A small class-conditioned image flow-matching model, trained from scratch: 9300 steps.
Rows from block 6 of a small class-conditioned image flow-matching model, named by matrix and row number. Rows with one number belong to one channel. Each number is 500 + 40 x the weight over its row's rms, rounded and kept within 0 to 999. All counts start at 0. Numbers have three digits each.
After each channel's rows are labels from the 100 images, of 14848 (inputs lightly noised), where the channel reaches its highest value: "patch colour" is the nearest of a few named colours to the mean colour under the peak. Only what is clearly more common there than usual is listed. The data: stained colorectal tissue patches (NCT-CRC-HE-100K). In brackets: how many of the 100.
# convs0: first 3x3 conv (model.mid.2.convs.0.weight, 256x256x3x3, each kernel summed), inputs 64-127
# convs1: second 3x3 conv (model.mid.2.convs.1.weight, 256x256x3x3, transposed, each kernel summed), outputs 64-127

convs0.49:503580411483476504502539515424503441445524508504508432499493556677569502535434540509503533464544504512562486491460480489482544493554485430512507438503544604500508543519502485516574495511478581
convs1.49:530467485515514456442469424478467517547533505492471487503576525525511471552526482546550521573481540475462540492449526506556505475518566551608496521539500519487483476527459485480563568477481479
patch colour: brown (39)

convs0.146:511504508507543521548540509499433507587498531487579463497456560491451528478437593490559507465514507543451459505516596444479552536463489470522513503478488481492525541490555580488493528486484515
convs1.146:518556525435499422581481502492541458488503505486496561497483533400537451506546481428506532438494497498554485509533451528502478508532500570574501499538530471485423448567593446590536520468486554
patch colour: white (92)

convs0.179:497533480521511450520479522439533535518477546508451600540493471542493479487446422477511508551473516493550454495517495498545513457486472511534461565490442445550505517471540553555542479493501454
convs1.179:499471448468513483460482558552468455506422480493483517495475422543533466464534451489492456495559524497491511472535502531496520458575504507500489463534589515443483459523506448413505527476462544
patch colour: brown (95)

convs0.226:486552466454497463451496538567455514472530476536449483537479529482510470500455555449451500533479485523534516554485420481480534499462551406521451465512457558491531591531442484569515466446479558
convs1.226:498538531509468515488524414423596525481463528501529502463505498460482501514494494508561455486481474486501452512561565482580447522533476532467447449563491481455549444519522519520509530516490448
patch colour: brown (59)

convs0.205:535467521491507553398490501485492524503494533517467556528508423471497488545501548523458472551553522511464487555437448483517483488471505542524495479450475450539508544563539469504532519519558485
convs1.205:429550504459483477529516519539499429458511542483530532453482495539518469556486498505497528495514489452515541458555523460427463456536578449532431513481486525461479517471471471481521495491538556
patch colour: white (76)

convs0.55:513480553496466489524537496485521452488580525484535436514485402425487483537560501486514471498401490541500492533417562519505567497516493463470504534490520413498501439507465480479534497542517495
convs1.55:433532459571520546440480489485497453507474567458512553485444533557497475450559499587466503531534496480468502522481523490422532490535432531477475504560529505456493615472516544506521465551504551
patch colour: brown (34)

convs0.184:428484474514413449434594499513466480476473501577466520515520449446589475502481475496498542457478484448507482410492507483477477599493498442511538492501482510568495507455479530537471501490567443
convs1.184:399545505476464436514453477479501427460544555488474594476523422569529487477509492507516569489493521500452450483537537459518529466566429489543427504528525550462488539497505517521475453517498527
patch colour: grey (93)

convs0.133:437490521510398513555455515438510508514488496412445465512497499496437491545513500520450466515532503482463467513534459448522396483485508470509473536467469581436516464482504475450500470472479508
convs1.133:460397439491476562519457498452478595492527600559569525516435427550491487469498442473529460532529478512524515543498510514518497487548444525484490466473506485554445481494507469507473481477443496
patch colour: grey (88)

convs0.50:494485464518453463525401508553470528518525553456481529556459538473405471500586541515481506447574519523524466595434461491469467546428535597492500518459483514466493596554520455458529497528493590
convs1.50:468455481524530524540522420501540521518577527565519486538515502516519497492554515501528487510511474473520498543528452508499432501451443558498501466501512481458521486539477530549486449433407512
patch colour: pink (83)

convs0.175:516434468532486467510469472501459522459432535438558573479478479498543477489465506515491514465472500449481538510506499494516454475533481512493504454504405547475487509438483591433516503465495476
convs1.175:458462482565428515501444481499454496559475536538468470553510515544538513524443505499558515472557520504501478567529452495464482494423497575499540490520506551513499425580434453452533500487448568
patch colour: red (28)

convs0.87:525516533483545550501486483482501512524489447649553478498444506515518510468419503480505465475528541523504534517596532519498509486515500465492517548497506440544427434439467519490522494484574468
convs1.87:512528542491443512511500517411488537496470476422501566429528503513432507456516463508571462542487431522551498517586560459516472482457487504461510518469565463440506496528519571507495431529494470
patch colour: brown (33)

convs0.81:473503446508479481517557464544555456481534503496501482501449507514594510467442451485497564490446491472528467518492465436409592544544512535457473541531574452465489567530484455530495565465519482
convs1.81:563513527461499520462524430483374484542454518487565426470458433506543483537490457562543470479506472434537485484442472509517439545518505497493453457476479474479457552445453531602526521466560530
patch colour: grey (77)

convs0.37:521541518481489542425492477532443573470508509479514382490500517480478521483529458452505521494523467516420479473469508478579514477458517563503489545504472590491515474603459508569545460465524548
convs1.37:496609504495515476482534514474542512501482513540556578446471515492522491547537491492499485543508476477570527522485493552556495482479509541508522526516488511491594470499522525514508466527524497
patch colour: grey (74)

convs0.187:445519480527482546473495507485491486507499440469549636514497524432569488526412517534435562508524473456381556557520503461433488546506518591469499505543458493541492526531481578477444477473477529
convs1.187:545450475478458463411481515477513523501508554532491433556484517582506506541572442501513448517489548578595430446437497580546442441421498505559490469470549530492428510503472437493524415454466448
patch colour: grey (53); brown (47)

convs0.217:513608443487511467552538475525562482497557435475548455491488467613504522498513463479600497476538538477494532487592447488440607410531533456495493476507558540485481453490461473534457527543496528
convs1.217:497561503504503501447515579514504483543498533472542546509491529481419486460492481455518505544540506507471535423423484515493457532505430531534515507496463601530532547472541494515504442511518593
patch colour: brown (60)

convs0.197:527412577497467535526493483499461496504409467471504649488517487524418483501522477490479473516488483511487470549497459542516356497456484589468505516534507485490487429446482528442467526519492462
convs1.197:488512463508425439454483492518510463541539469474473506528463489567517447558517471485495518503523467547519479548497532532532513375501540572474478526595522483473519393481510497470507479446466516
patch colour: grey (85)

convs0.51:442542511518548474451534529601456546485458489470458514476489528414577517492435520508476504484416485525491521465474470510462525471550490601483501439464540528493513523548429504543509480463504517
convs1.51:571495475508497523508526474498467488417473487450440435569495540479557512451513512467491519482548546526508586504478458460434460514527482489535443477430471452465473490428526543533525496487566507
patch colour: grey (81)

convs0.252:508553522496534492492479515497499433504510468510493474508475498466620507485459428485521503557503594480501479449496489541484544463495531430516496471462436529496529467526449512583537495498453485
convs1.252:517544545491460480470511480534564471521510512509471441465454479487524540503532554520505501449486543494576478504478531530482502527486524493502520480450478507524433548539517471498487459526476590
patch colour: grey (51)

convs0.21:427488476487500476425606510533458477479494548397435468469505508491515522521494518508506468517489449496463504456500512477542464529484505484471549493533443544517508488476426429567480560498528528
convs1.21:459480486467474480523469462612468465474463546482490421490526519549503507553551489474470471487395515459491506462525484446501515547528488470516392553465497552469465469474478527442544504471444509
patch colour: grey (83)

convs0.241:492356468497433515475488488527454541461619551495504372437526473661489435512479477497495508554465494578568525498436521514451510477501418523393519488524469509551524451513467480514491457494504514
convs1.241:554568517519528525474485470463493493528441520426501534411527512396439483498535510465472518472556496516499460527540474481494518443508462467536446435520536531512500487504491468511478552429538565
patch colour: grey (48)

convs0.219:483415490526414425495580472472412490525528515474531541551425516535564465470442562504491505440418504549501450627510514500480517610469478423440501500523507539506503540465512506440401548499444489
convs1.219:532515494523517469522542494522479518527508422368486537449499546505406457506433454489488466488467507576468511478502516536409461515570568523532498492458486527504503522482513550531542488482491500
patch colour: grey (72)

convs0.23:521495511493595506507546522475501538487495486546497504531520507570515474462481522462453555485478513505459550523448527533540619532509480522429504490488490493445554509520472446567504534524535517
convs1.23:537611480476580532558516450501524558510491481494591481541524477378520505474479443478478525457476605435464501487508415468460500533511513457468479468518471468545451550443529509575540544499623459
patch colour: brown (81)

convs0.218:532466484448518553513473515496501542451509491483507413451466527568463515481456518528512495592467543504498515528491575482568502494543480465521465493527486415502481556464517520498513484536504471
convs1.218:508599487482428474552479541542501483471543496438491488526529493426496526475494551422510456499580452510496536481513557515432558545519548492404520491489487555538516508483495554528535436479432587
patch colour: brown (28)

convs0.164:523518513490484454566444501453510503468528469438533425534477451539464485502544662513512523543438491506553431543468509448559442538482537408524495489490483433495490641456543599511441508503480538
convs1.164:477455498523468496510514454584523491506499441538497533516475544448544503497567521512498487521525496535501549485514426487470481519481552534489531478422447479511442484504513502486512456495549524
patch colour: grey (59)

convs0.59:468507481473512531524511475433555496499485505519502443482511487511490513500511579481570517507525533514450523555389474458531548520503494520531471563471487536495507523462494554534541507520496491
convs1.59:489490498517518514474487442471492514485523501487467495464451486507489483520536536458505492481515519502593476562543507536466468484506503578571555465406402434519436515530538484462513437488463546
patch colour: white (81)

convs0.91:530507523501423552528494499445520519500497487448561570531518595529455469502549532459505483513476470472472542520520545515501437454475483580506491485468510441465531565500439532454522481510471532
convs1.91:498429522521578483513522452573537496472526470507441410472516477521573584508515476493511484555541516528478548542495404501466572509497497478534547459491459526496511502541463454525423532445498461
patch colour: grey (53)

convs0.116:504501507495401521543469483450439484499531557537501565452483544602428483495533591534503480442539530509501477398502532475571415520426468507497480541494537615506520473404551468525518458503513521
convs1.116:505514477518498520529457470497473530557558471517553448501498495471477466513556469470550497530445462492529530583512450532466542503555498558483519456502571482457458504497468462555473466510516534
patch colour: white (53)

convs0.24:511444431497449470520522527548579529430498487563454509468462485445564493510487402501464471540580542489536458507535552437499482457484537478535483489536571412561493455464453502409474488529538453
convs1.24:503409568477486496515435523524422475500511497458489517494530440519437551425503530483471523455521517557515521449512439465453446543520545478538442492454452497455505540473496462531473426439490505
patch colour: grey (50); brown (29)

convs0.119:583541515485482595564467485510455519440487474571589437510490520494421482460469461485541474478504538512471578545534529527487495469562473460460500475465575427462539525478415472542499502526557501
convs1.119:445506518539461453527453495470562520457508456476515567502516522543504526479471490447455521415484498541509526499571540474456531482553563556520494473482534482518515535529582584525547535556526517
patch colour: brown (38)

convs0.8:573511514485604496504527474480522521494478470527558483540467465443549470505487507502536532435505515485469474539459538547474572527443503514510528439507456482541482478486483521564491459498516476
convs1.8:507548478452588559469463462491494522440474510533506440552475532436545497525519514494494502527523514500472438484440434495490468497503429484485462460494452451491452587508441460582534510465492539
patch colour: brown (61)

convs0.20:425512470495501494491526485552473512536453573548480564471499500456508476453521517493500485523532498442531527483428521533515515492537477471533479514642465497514504595479477520425513531508471509
convs1.20:465597516545529474456447497489496493435487499533506455573485461453534461542495530520519517461516478498465481554489499502576529528525419465510497449489506492541507553555464478568474554443502457
patch colour: grey (80)

convs0.86:485334521482537459486557484541487502520502550476498460505486523418503480539577588505495456544557493511487472548446429531573449504473501462527469531552461664548497601531524538496439489495493482
convs1.86:400428521535485539470571548465466470502496443524502554482513453507518535470501550461465447432551529585432475548527592493518479494560527457531458536496511541406467455475604490512489505545463456
patch colour: grey (100)

convs0.9:632447503523479459542552507468503471501553539522472576495512480588537466448430557486542479463510532549536508584599426482463471529457517448475501551470503447490490488549514443477502465526512540
convs1.9:443535485529425493492445565490496569506528519484529492476489444510460490469528505511555488572468439533531516484504514475464478429514507579515487578466484467491518491458503450518451425496549481
patch colour: white (94)

convs0.156:515419513534526481509569472577478486545598473604337519503584466538467497455523431508476506508567502491539507531507449577514501545476476446468536471534528592593471487481560433515470499510467504
convs1.156:461485536578442455412523468521445474535503473518497519474500454590489497516547477456467547501512454442477463483480442469500504596482486463461481547478490555565539529471514493504432527469495435
patch colour: grey (83)

convs0.162:452527509520470440504507450572500508573491477479523516514475463452606549479409441538506513510513536471468504465447421540476474472507480525542467500490473431477470530488480463560577472523466521
convs1.162:560525509408465402564454510500436518521544450531503506496449482515493483574507429478499494491508486470537503443417473488497492484456535562477439517458526514510529502478477544474546447510512549
patch colour: grey (88)

convs0.54:525517525461539514542483495469527502474496528453497487503509459611477471510527500468472524500568492466532488473491447492588444509499483534483438440494533466541483529510503518549457444474497480
convs1.54:474458449481538467518521398447506530519461506517513533485554570450520583501464467464498451528539455599519487518527498464496489494494515453468534489503487521568473496541508442479545479545469421
patch colour: grey (56)

convs0.149:498385518493443450570486464482542475508533563575583411539484541614534481495351467506541512581659509545473471476520489498492449493502497472515481475504510461484517552543499519550511529445504558
convs1.149:552606527509544557572462500500525522455456462511471559459513501459567467500537598511474477464462483502490534500538460428497505512528521496514478482524453517586577506511543530531459485581416487
patch colour: grey (49)

convs0.215:511660478527557473440506507483488502544463412469519561519474506396458500524481461509458524542432510473503471474483515496439545494488481363542503487528476508521474470499478451546530472485482526
convs1.215:407332492484469549453494471469506476518534533489501449499496451579558478543476544458493444525501463507477421551534515478584515476504442515489489596484504509517534505498457469498428500436423493
patch colour: pink (94)

convs0.17:492402576511461499555448476540447444488500505493579462470521469560483444495633486494498425561573529531471507550507474504509420577492519533492506509507499573493522486525485489500445543515518460
convs1.17:490618511546460506540569533506495623501527503520483562501475507492523524486458490498514482487476470453443519519467504506475528494519518564475521562468438441452589527434525558479520471476480575
patch colour: brown (49); grey (48)

convs0.212:475456567473483515489478465455510478470579490530446461508502470587553443498562517473470545460530469507560488481448630471447514458538459525463494499508523406487487481482478500515425436478488474
convs1.212:499432526462446547450544544460477440518588564490480495522459461644463446567612527541520495516466479553527537599486444475486496522453526534528406574493507506479430496530420485543454475489486496
patch colour: grey (90)

convs0.68:598536525490556496383395508416514465568543493513493515476501503424537536561566447506528519494491524473434494457510508500559530484525532505558463468458501529444488513477513574505549495526485562
convs1.68:472452508585484483537583468531489530549472531472448476528548543521540526536566528507493541539563524450481513536537449492507453522437547575475525473524517520525543475488573481542481473470507458
patch colour: brown (40)

convs0.110:506540431531542498494535519463466565502515543486419428525538431512492475500568488447481518467533464480513490484508587487459553583486517499469507493514481582480490477518432444510480544534507642
convs1.110:536515506480538491435461475522491547491518458468575498523518623475519526420490542502508446530472468489496553433493508561515525496522489582486379522500507489404493502519537545507544544464532417
patch colour: grey (76)

convs0.213:573550482516513507457396532460460553517558478587535448476486475463540503571534461467483502592514535480509502473417522507560568537549533509466500529469536597493514482470503459478532536508482475
convs1.213:483474544447585529549537466505521496479491546420547557411507469470501493455524421544578512531485477438558513529521576511461492448471507509486493439484502472570461505527475559528512545551498579
patch colour: brown (66)

convs0.22:573558457483501547543555509526496507481512605542499455502488454417606480515525481460466500513537532497450516488461560489496502493515491537476512522452532333508479518537509555490534447525546509
convs1.22:524377510454491507469478390566502479486468504489511493444512494505478489456498465486553493446533580470539549497478408476453471465470485535513501532504448485437550486465572473543497482495456484
patch colour: brown (46)

convs0.253:468580497518480497552479572495498474495491477648486508552500454468476487478493472539530532538544568481527524382500507469450546524498551472528532523491481517528497491462442486428524522542535425
convs1.253:527605494436517461535511504461519569543559518522489488484457489478548419469457522498460474513507494519484530435523520493524575484532516481538425543444591494553457570442500473498498481503438488
patch colour: brown (27)

convs0.221:428519431486480558538504542524516510483512482455536441500550496496472483477477447488531464514513468511478514492487494506453520482472542536558507463427453504484462462484450517545490504546536584
convs1.221:528491569492547513489400511451541494450546507528537508517515500522536474524527492525547532470487487467479461501482496440589461492520503431479492506532478542443489552476436629426549458511524485
patch colour: brown (48)

convs0.104:515363465547490446420521488540514445544515510480451349520483502532587509474445486519519562533494502493476508512471480528451494517489446563493496519522495485483489512513459502449490494469487502
convs1.104:526572539490443480533450491463496546435523483515508580544527505462488547549513457507442442539472418522481509502549506445515452546505552420495502484510519484548547516544477494532447520486568498
patch colour: grey (86)