From a checkpoint of a small class-conditioned image flow-matching model.
Model: 48-pixel images, arch unet, norm groupnorm.
Training: soap at rate 0.0019, 9300 steps, batches of 256.
Data: trained on stained colorectal tissue patches (NCT-CRC-HE-100K), 90422 training examples, 26.3 epochs.
Rows from block 2, named by matrix and row number. Rows with one number belong to one channel. Each number is 128 + 24 x the weight over its row's rms, rounded and kept within 0 to 255. All counts start at 0. Numbers have three digits each. After the name is the row's rms in percent of the matrix's.
# convs0: first 3x3 conv (model.enc.2.0.convs.0.weight, 128x128x3x3), inputs 0-11, a 3x3 kernel for each
# convs1: second 3x3 conv (model.enc.2.0.convs.1.weight, 128x128x3x3, transposed), outputs 0-11, a 3x3 kernel for each
convs0.94 091:106101111087125124117118139151125118110161123145076130109151129153110125139125106116103100111112088136114116109141162131131153148160144077118145115064086132125155116105078075113115112134124103121131113101137076141154141111095121090201110111140160136099134131124148119127109097193155156110126106133107135137125090134132187100
convs1.94 089:139119149113100129135126121135152164115123095120119104112117150172091109136108158122138123132141132135141117111102117121140116112116142102110132071187147117110119188135155155124112151096164158122148126187120145141130116109087075094148146104115106181096148089152144168104084201118132108129078157104136082112097126123125141116
convs0.95 120:114095120124111109137118153158113140150146155148134127099132118111075094097136100105143105140001122132169176123105133129107116125145120117107131167079131130133143124140131146109138132113122084141080110073156131150167129064140115073139123144107122121108123179145128149151125181146146096171132110127118123112097068127111106121
convs1.95 122:122135111086169115157127148095112115132221112124091091144112097148093146129156116136129127156100099122140130144141105110233119150105127149101107116111104127107133131148135133081124114142120129142133153112157123143129149128163110116141121129119113139134113172094145094134172119129095090102120109141117165146145131129104164137
convs0.96 108:116142149122118106136116107123117119122120095133147074099114127140119118111154141117133146131120075146117081125127139142112144137132161126095146123107112158126148117158119155200186160162146153119121134129161162196114097120095105161135132114133120148169154145159150156115134127086113187130114141114096122128113115119118131132
convs1.96 120:127073146158143102101114114097126090085081135102110117129088143133119134107123133133118135121097130142105149112112133076080140140123134105109138115185131172138112086097159086085130143126159132067115053084147121126113101150127049070119162167135109097128143075149118126159094057154085035135149119131102150088149135096161160103
convs0.97 097:106104139097157173095160139127148120141148159128147142161130144136124136158133141131073111132069162165153174145117117127126109115120107117114156115139127127126168159136128098212148168117096093100120121122149144087101130163165090183153127104126130133091113100126130124129118132105138156209115132138117118091147157195094134159
convs1.97 091:140132131113099133133147129107146108062088143098145119145129125144181147105122079149128125111167142144129077140144117109073127100154151082107152089124071131200110166141114127138110120117109172156138140099117140112094162136108114093172134095109126151137136084113113109153124152141114155166167131116091129116100127157145111109
convs0.98 086:150141114147149104169154150121157136098109124139141101110129104157143126151139118125137150136110103118118130140131119140125159151118130175140124104146119128148151138172134128118110115114130147127137139111140099137135098129150120146117118099163123134127179139111130114119144112121146163114101094140104159135193184119107063142
convs1.98 085:130143110128065110136170170110102090109161162117127102160145099164134170159092129127110086131101122114117131130127105097122094141121125142167126138066121133119037118164141151139113123074100116131114142197159069161119120129129099140148107168119150181130184171090139140160073127133161109104100097096131152133118134111164160160
convs0.99 084:168130094127119113135140187144122133155134161144110103124098102123107126142135106137116095112060086138112116114125134125131136122135136122132100139106088116146131112140166159126074152117105144158136114168169108156159106162164157172110153133152186128127135125135130113125126105157157132125140129095105123095110127122113122119
convs1.99 084:087137102116088088120126122093144088111123135136138102116098113071071087077112091144142152121114136130121114100119122113167113108166161111135107120121147180152124133113105093121116111121104120112126125108105115102123120160124136131122129128138139156159114092135099108091113160116109141114125141117171153144139178129124121145
convs0.100 109:144109176147140165118110147114093111144117146129115121131157125121119105162155179118157140093109131129121109140087148128161152099090145146103158112148158132113128114151109129170115134145164103125121104112143145131133111110152136185155131157145174101181086118088107152128094137133159130153128131089112120152117127130149108127
convs1.100 092:110085055154114102099128139121110108108120121143117161137129108105112173096073112143133144146170141139124165116103095110105130099080130139129091098126091125153138129138126127104154123116144129155132110083089158109123112145102087117132119150101118105080138109140095108090139158102122121130157159131104143118118115117112164120
convs0.101 098:172130158125123140099087080103094103140103122138159130131136145113182052107108114122130123120119119079156117106142099133107117142118089132170129094117135152145206115100151109158100132123125109115115087128114128110116130119075155147115112088114123109129098126134090109145126102087108173138155173160143099121135170071116103137
convs1.101 096:116112116119142148169130133152120172122158121103098152155152105134092119127136110110132136122151155128118178145128158132146108127157137064141158156114121106151154144143133174103182138171159099140151108150147147112151140152133155133076149122072127114153144125150135102130051149110089112151171148133105151107114095064152158122
convs0.102 102:175130131120073106121132138110135127110126126134136125100154119126104167127102118115122107150088131097137124106139090106132147114146109123112096067122123145112139106133154116154121127132120126101105109154101097134108136167157094175210145102114128145129117151169130111127140065128137105124102133108116163089128150119140120153
convs1.102 108:098097129180151113175137127129132122163142131145127096134166133098125127110152122117122113136137127157146126139092098099094122111110146123129142157177127109097103139169130110114157113122139109132105098098157144133129120158109068091189120155146147140116082097124097125158162139087132191114123196098081123113174130130177126135
convs0.103 109:150148114126092156136097124084151114142132132119104169120132129130170122125171123112143156151071119120139107155062126075094104135152081155104155166158141123073126118140097147146129140113142119103143204130112124077143112119097112111141098159096147112114118112083104161149111127128140090139088143078127146098158149135132119095
convs1.103 111:129101107113159119175116170076144112089115114114094085135127138140093125131140116133131157148149118150129173140108144087140121128112095114139140098147102147142131139152103136070093144125144161176141131114108094066086165076118132133109107109105168067109150116156147129139154125138118122115128158111152183112153169129110099135
convs0.104 110:126130095096117114153136120090118149112114120097158157120121124131112111133158138137109095133138111131114150104130118114125124133123100143138165129072140160124127126140151110101116091158108121083125102109109100141129120107085123146149126149129090086124142114103113126138118120131151099161129124123079136100146139148153118165
convs1.104 108:157142142140073143124138134139161110115182089115123128104115143091154120099136119134106120116139126122137139110143128134150177118113111108133090108191162152153168125139122105117144093130148118104139139129069086112102115132127110123080122106099132114124133134120103123074132148128061142155145099111124173140141141138148108133
convs0.105 074:112141148186103178121128166125148196165125153171120131119105149147177124129084130104141116154131091161150138136095102107071137116096088109135171152119094148119105111124119129119118131081099116144134097136152118101114106144127154099147136142117152113145143103120147167086120100119115114112099078095118105108131096092133127117
convs1.105 078:067142134115186109146127100085140081083107167088100124164187154117158168134118121145108161129126111142111165168143136147125130076116103144135142113135116132136134085115112095045106137121126108114107122108139116116190146150096128163110115151197095096102130125069145150101156112175126120145127147124124125096096086112132131128
convs0.106 110:117137127120139109144124161132107102103139116152139129172157112130127120090154139161122118138106131130140115161133107140100156094138167100113116089123168110159139107114113104070141107117114135143110163125148167114125131141119130139114130121141144172103165075130157110133106139141164100115142114109131147112089161146127137095
convs1.106 111:129113107139111140120160156125128123124133120146109120143128110116127159138098116138138098126126102136144139161097126163099132121123131119151122117098116116073081131124166103147204090154132123115126110120136118149118150166086132104111149116127100091164141107165107133157133130109099131106149105089103104087092102133135133127
convs0.107 090:125189154149183164091117113121139146141168162110138101134139148124132104119101125149128162117068155102151181130172177126136125121133144104077136096099097161143158122125143087134138098050121146133128118123148113117141160104158133129130097109112123118123077118124084119109124127113103095121115124103123148145136100092149120138
convs1.107 088:127115119141106133118069141133130161122099120125124155123124123153180135123147160138139131118129127120112142111131124098082156112128131147121129113111118135137190143167160130105110126130119146150144111123132177149130062106113142179112073127111102145130127121119116127153093091101076107148097113127120152121105078111122121120
convs0.108 113:133079127095129150147112182094142100133118119113149085153110130123119145116131129123118136144106105144129125166152135149123108153132104128128109128132115151143123148126128143132131132135119141087144136077145098126133148138089158139123109111167125131154125122171117163156137150116146113143164137088145167131113090114122140140
convs1.108 111:161090118112116099109135093112090133107110156119151169116112143119127200138128155102111131120156098142131112128136136115145121127116118095105121100131099116117124100169161145136108110117139137123115105100169102207156162145144111161125144114125133134154177142099165149155137106141181149097124093137138116118131127162142149101
convs0.109 089:109109146141110084100121119113153128131137145128115147130160135107120115119147101127137130173112108138112169116154132136111126125106111140135111139152144134116136085137108097162159147180138150132102098111133096118126119137127136164116157134101137076141073095112167124113112117152175154113164155133117165108130149131142118136
convs1.109 093:136072120155120069112125163107134121144119100110146156150109114145195144108159115103117116143128099119120113138146127138148142154161110124113155100140131113145147106103109115092129106140131122130114131091109149149136148111084143098122117161115126092102125134138137129140148123098125092094140165174109120100140109117106149132
convs0.110 097:098133157103093140140135125176121127120147174136109124111120154114122115140099137130138095149089117140104135102096105115112114105098089136117177115117150131140172104121153119118127135099112124119127108103170116134151075124121133142152147129148145142104149106104122177112120127077134088134113117159113142095076124119111100138
convs1.110 091:107133118088109088116140165092109124159113124104154101150128151137114153073139151121147142131098132156166151113130093133111130122125118135155149119104180138172151136148107128133167129140098130153118169127157126130143132109125153165093118132150148135091107115103137103097144126086124134130100105140103134131120133120129106105
convs0.111 104:102152141137158133131110136156117086137204147145134115109127132128139159121142092117119127140104126144138143151134166121141122150159136128087105161162092142145133143119118148122135108113100138127126121135133114120100205168166140136190099126140127160134080123076139161078105130099104111085144166134140129121165105148134093153
convs1.111 099:136151082131117160082110139118126135090162122160120095145137156117115122147127143113143097148117140144188139159105128138131174128147095097142110154137110153133137162082127111152173109160113114135127116113081129142093168151137154113138114088142116134141162122156118095152110171125107129113103124162160102139170142086134104126
convs0.112 114:141111110143111113125114124167123122125111172125158160183139138103132088113171130132130090104099075107098129150123142123108119144122090142129093092080122151143217113158118116118120123119106129129120126105153144184137144134121114148127096115104138131121112117119111108100166136109140155124130113138082133138179133114109173102
convs1.112 107:123118117105118129129093145088104133102138117124125123114130145107180121131135154162157150160137136152120119143100083096129072127105117099102111111165169165118137145112123108114128136137114144156086114085118132129119179084114149057155131114141106154154125139126110141126154165138160081128109096095102096147108127126102133120
convs0.113 085:146092138089088107144102094147131146142134129120116137143105076113113093117125064117110107139124109130132179108148158129127137117120141154123153154166163138159154162135103118139096150165137118095121120126112143136098114173157153178165122175080081169094102143123117142121145097165142130106118155092129148156109126093143097133
convs1.113 090:136094134120108085123145116145130123100126140120114126134111093122104180131155177135106126116094106132128091128116148106130142126088129126125092158114096154146116151131139147125166174116113142147152120090144112158134116099134130101126091163087134145144141094091161125183129089139169088166104122173123159172159136147122145163
convs0.114 103:146147137154123117152093143139122114128120130113114130119119125146112142083086132166116100091084104080067166121169142135090145155114146120118140081122131120116107150136138106152169161150140081178119106117119119118135135139071121162102111146112128149125104101137140116125104160119124149138130139092093111154144093136126148127
convs1.114 107:122127097100117114132148135087163100117143114115100124163168128167110115133112174146140134155143107122142148138138106123124127142107102104112115113191132112109134133137104089152178077127128172096093113118124146115153125153112119121086135100149106153137130112164132130121134091112096096139125103112113148146141092116130130152
convs0.115 096:134127109113126122112138118145120099096141105158130152110130121143135110129118143129103136129147132098093111136121141149113116129111131101126141139184139131113137176164128114221148144115149117154117104152071062149089125095137124190166145138102137126132115180144124200072131155090103147107134101073096096143099110117123109106
convs1.115 085:110128106098139102164142131142102135132111130134081150145135185149146137122123159126154173136135100094105133080101100101102118112116138130118118171148095100089128162166087086071164143177123142147133096128096092126138159124168170101156115095120122165122158100139138113123118132112097134142145106129154141161137110132124105129
convs0.116 087:150132123137072086149080135115118091126071098094100069142112123138120133131137144111095130161140123157135131122138111140132147097109094112086115138135087103101140133134129116124132104138110120150126115113162124160112152175135121151133098113080139134125115097149089102109127111136164142104114135144159139139180142129150164143
convs1.116 087:145154099156143117105128159150140123145206145124165139091107114124167143135158122121120111124096105132121139125139142105144115136127111102056104158118133146136149143106136161088155101093103129149132084131143123071126117163159127110103112112104167169125112155139143130122136134129164138128133082149172139147168140126161138149
convs0.117 077:110148114105150114158150137155151114153139110134126102092135155137135118142105115153123155127146119135126080117098118101103117112115112122164119130147161138149122132130115139158159186147113093163114156133088113139107091126107106071105139112112126090162129146120142155140118075144128127122102131151117109178106137118126115110
convs1.117 082:153145090093142103135141149143098152164125113131147153090112134095108095100071105109124143093145121121120101152094130150152136168131151104086106152130093150141149101092143102107164189131085142147133123150120121117142125134110117118096079081131110122084123140121132141154140104134142105114179126133140138136095139151092133106
convs0.118 100:159160132119080144133122138154132084128148134099149166107112142121157129127132096151096113145175156102152154157130135155125184160154143120152094157127116146161116077093109099093093126121090140148122160108164121152157131159129117165149154156139214120134097114141116150148109112107144129136092091123128123112120120122122109150
convs1.118 098:128131149146146128113117148130138137153157178139129162127109126110090124117092125143130126134146159138145138132122135116081119142109105180167142138154134120123170119140164107107146114113125145103118118147164133134137140150104113147147140129156157099166116121089130144148137135168097103173143131097089114127148139129141135114
convs0.119 114:119100090032155200133120143126111134099132106122178147079094157127122110101124136149183126166131141087112117095180130157107096099128125098152179156111104157138123115123135101081128079109135118147098131067136132124127120137107113086124109142121144121133126138170111172109106133097158108109120121121115117159123100112129127149
convs1.119 104:127119139118141100122078141092102136094104175146102106154135084114077118093119141136116132122101141111135105128096139147107125127113154138099091113117197146179132117123149142121154152141150152125096100165180186163135125093109153174123117125104128153162131158056129068114127059125101093184168136122112120171114117180147143118
convs0.120 114:153152114138126093137151118096099181124077134114148133153116099127136152112134106152108137132128107121139103130114129087135140113135145194158133140091114127137096152139098139121074162127041142182110079176145132160134166161149110142123170125145114076141108183087134160116148125145136148199128109139104138148137102139155137121
convs1.120 108:132101143121086098163088122153108158118114120155118116102170192114154165128144148126083116092116108107132096160104142141102107146130119127161117097112104138118154131152124136132122120136182156127181183127148113168140126131110114090139115115111143093099139097164108115081118105131120084148111150106106141110116133154088182102
convs0.121 086:136130143109107151094130135120117134125105133167118144161129135147131109137093121145083085110132137132107077125134101073097097121095114146139143107143125111135117158104085119119125136120138095127125096108098080123113107108098099090119135126082147117141143141139122152111159150199131114125137137134111105145154135133133191162
convs1.121 092:150149119098157106143159106128157140140182110133115141082115122140109102088128111117124132114159152118096130112147083109126162129150121130121122123149143142112136084090141124117106158097138091154111158088129128123131104110138122127125147152156103106104116102104103160130120116110107128135079128096109093135113078161142130093
convs0.122 090:162142126118133114131052113123144136110100131131123125138136153134092136143123109155092132152185142119138100101128122074137137104099148142137129174135101151142136140190122147143133185096139139094114115135103136108173127141097139149133142154156132099088191171138131137146093156096148157111083137099111114097122084107108130121
convs1.122 092:095155114117130158153140122117169094113122116101152130144121106113133109147187110129141137159139117163144121130142138152118120130139138102129161142112103138170142122160056158192109097106122103135116163127138097129173154133132064033145149174105108139168129119100163141099124134130136123114102093127107118108129119142106111152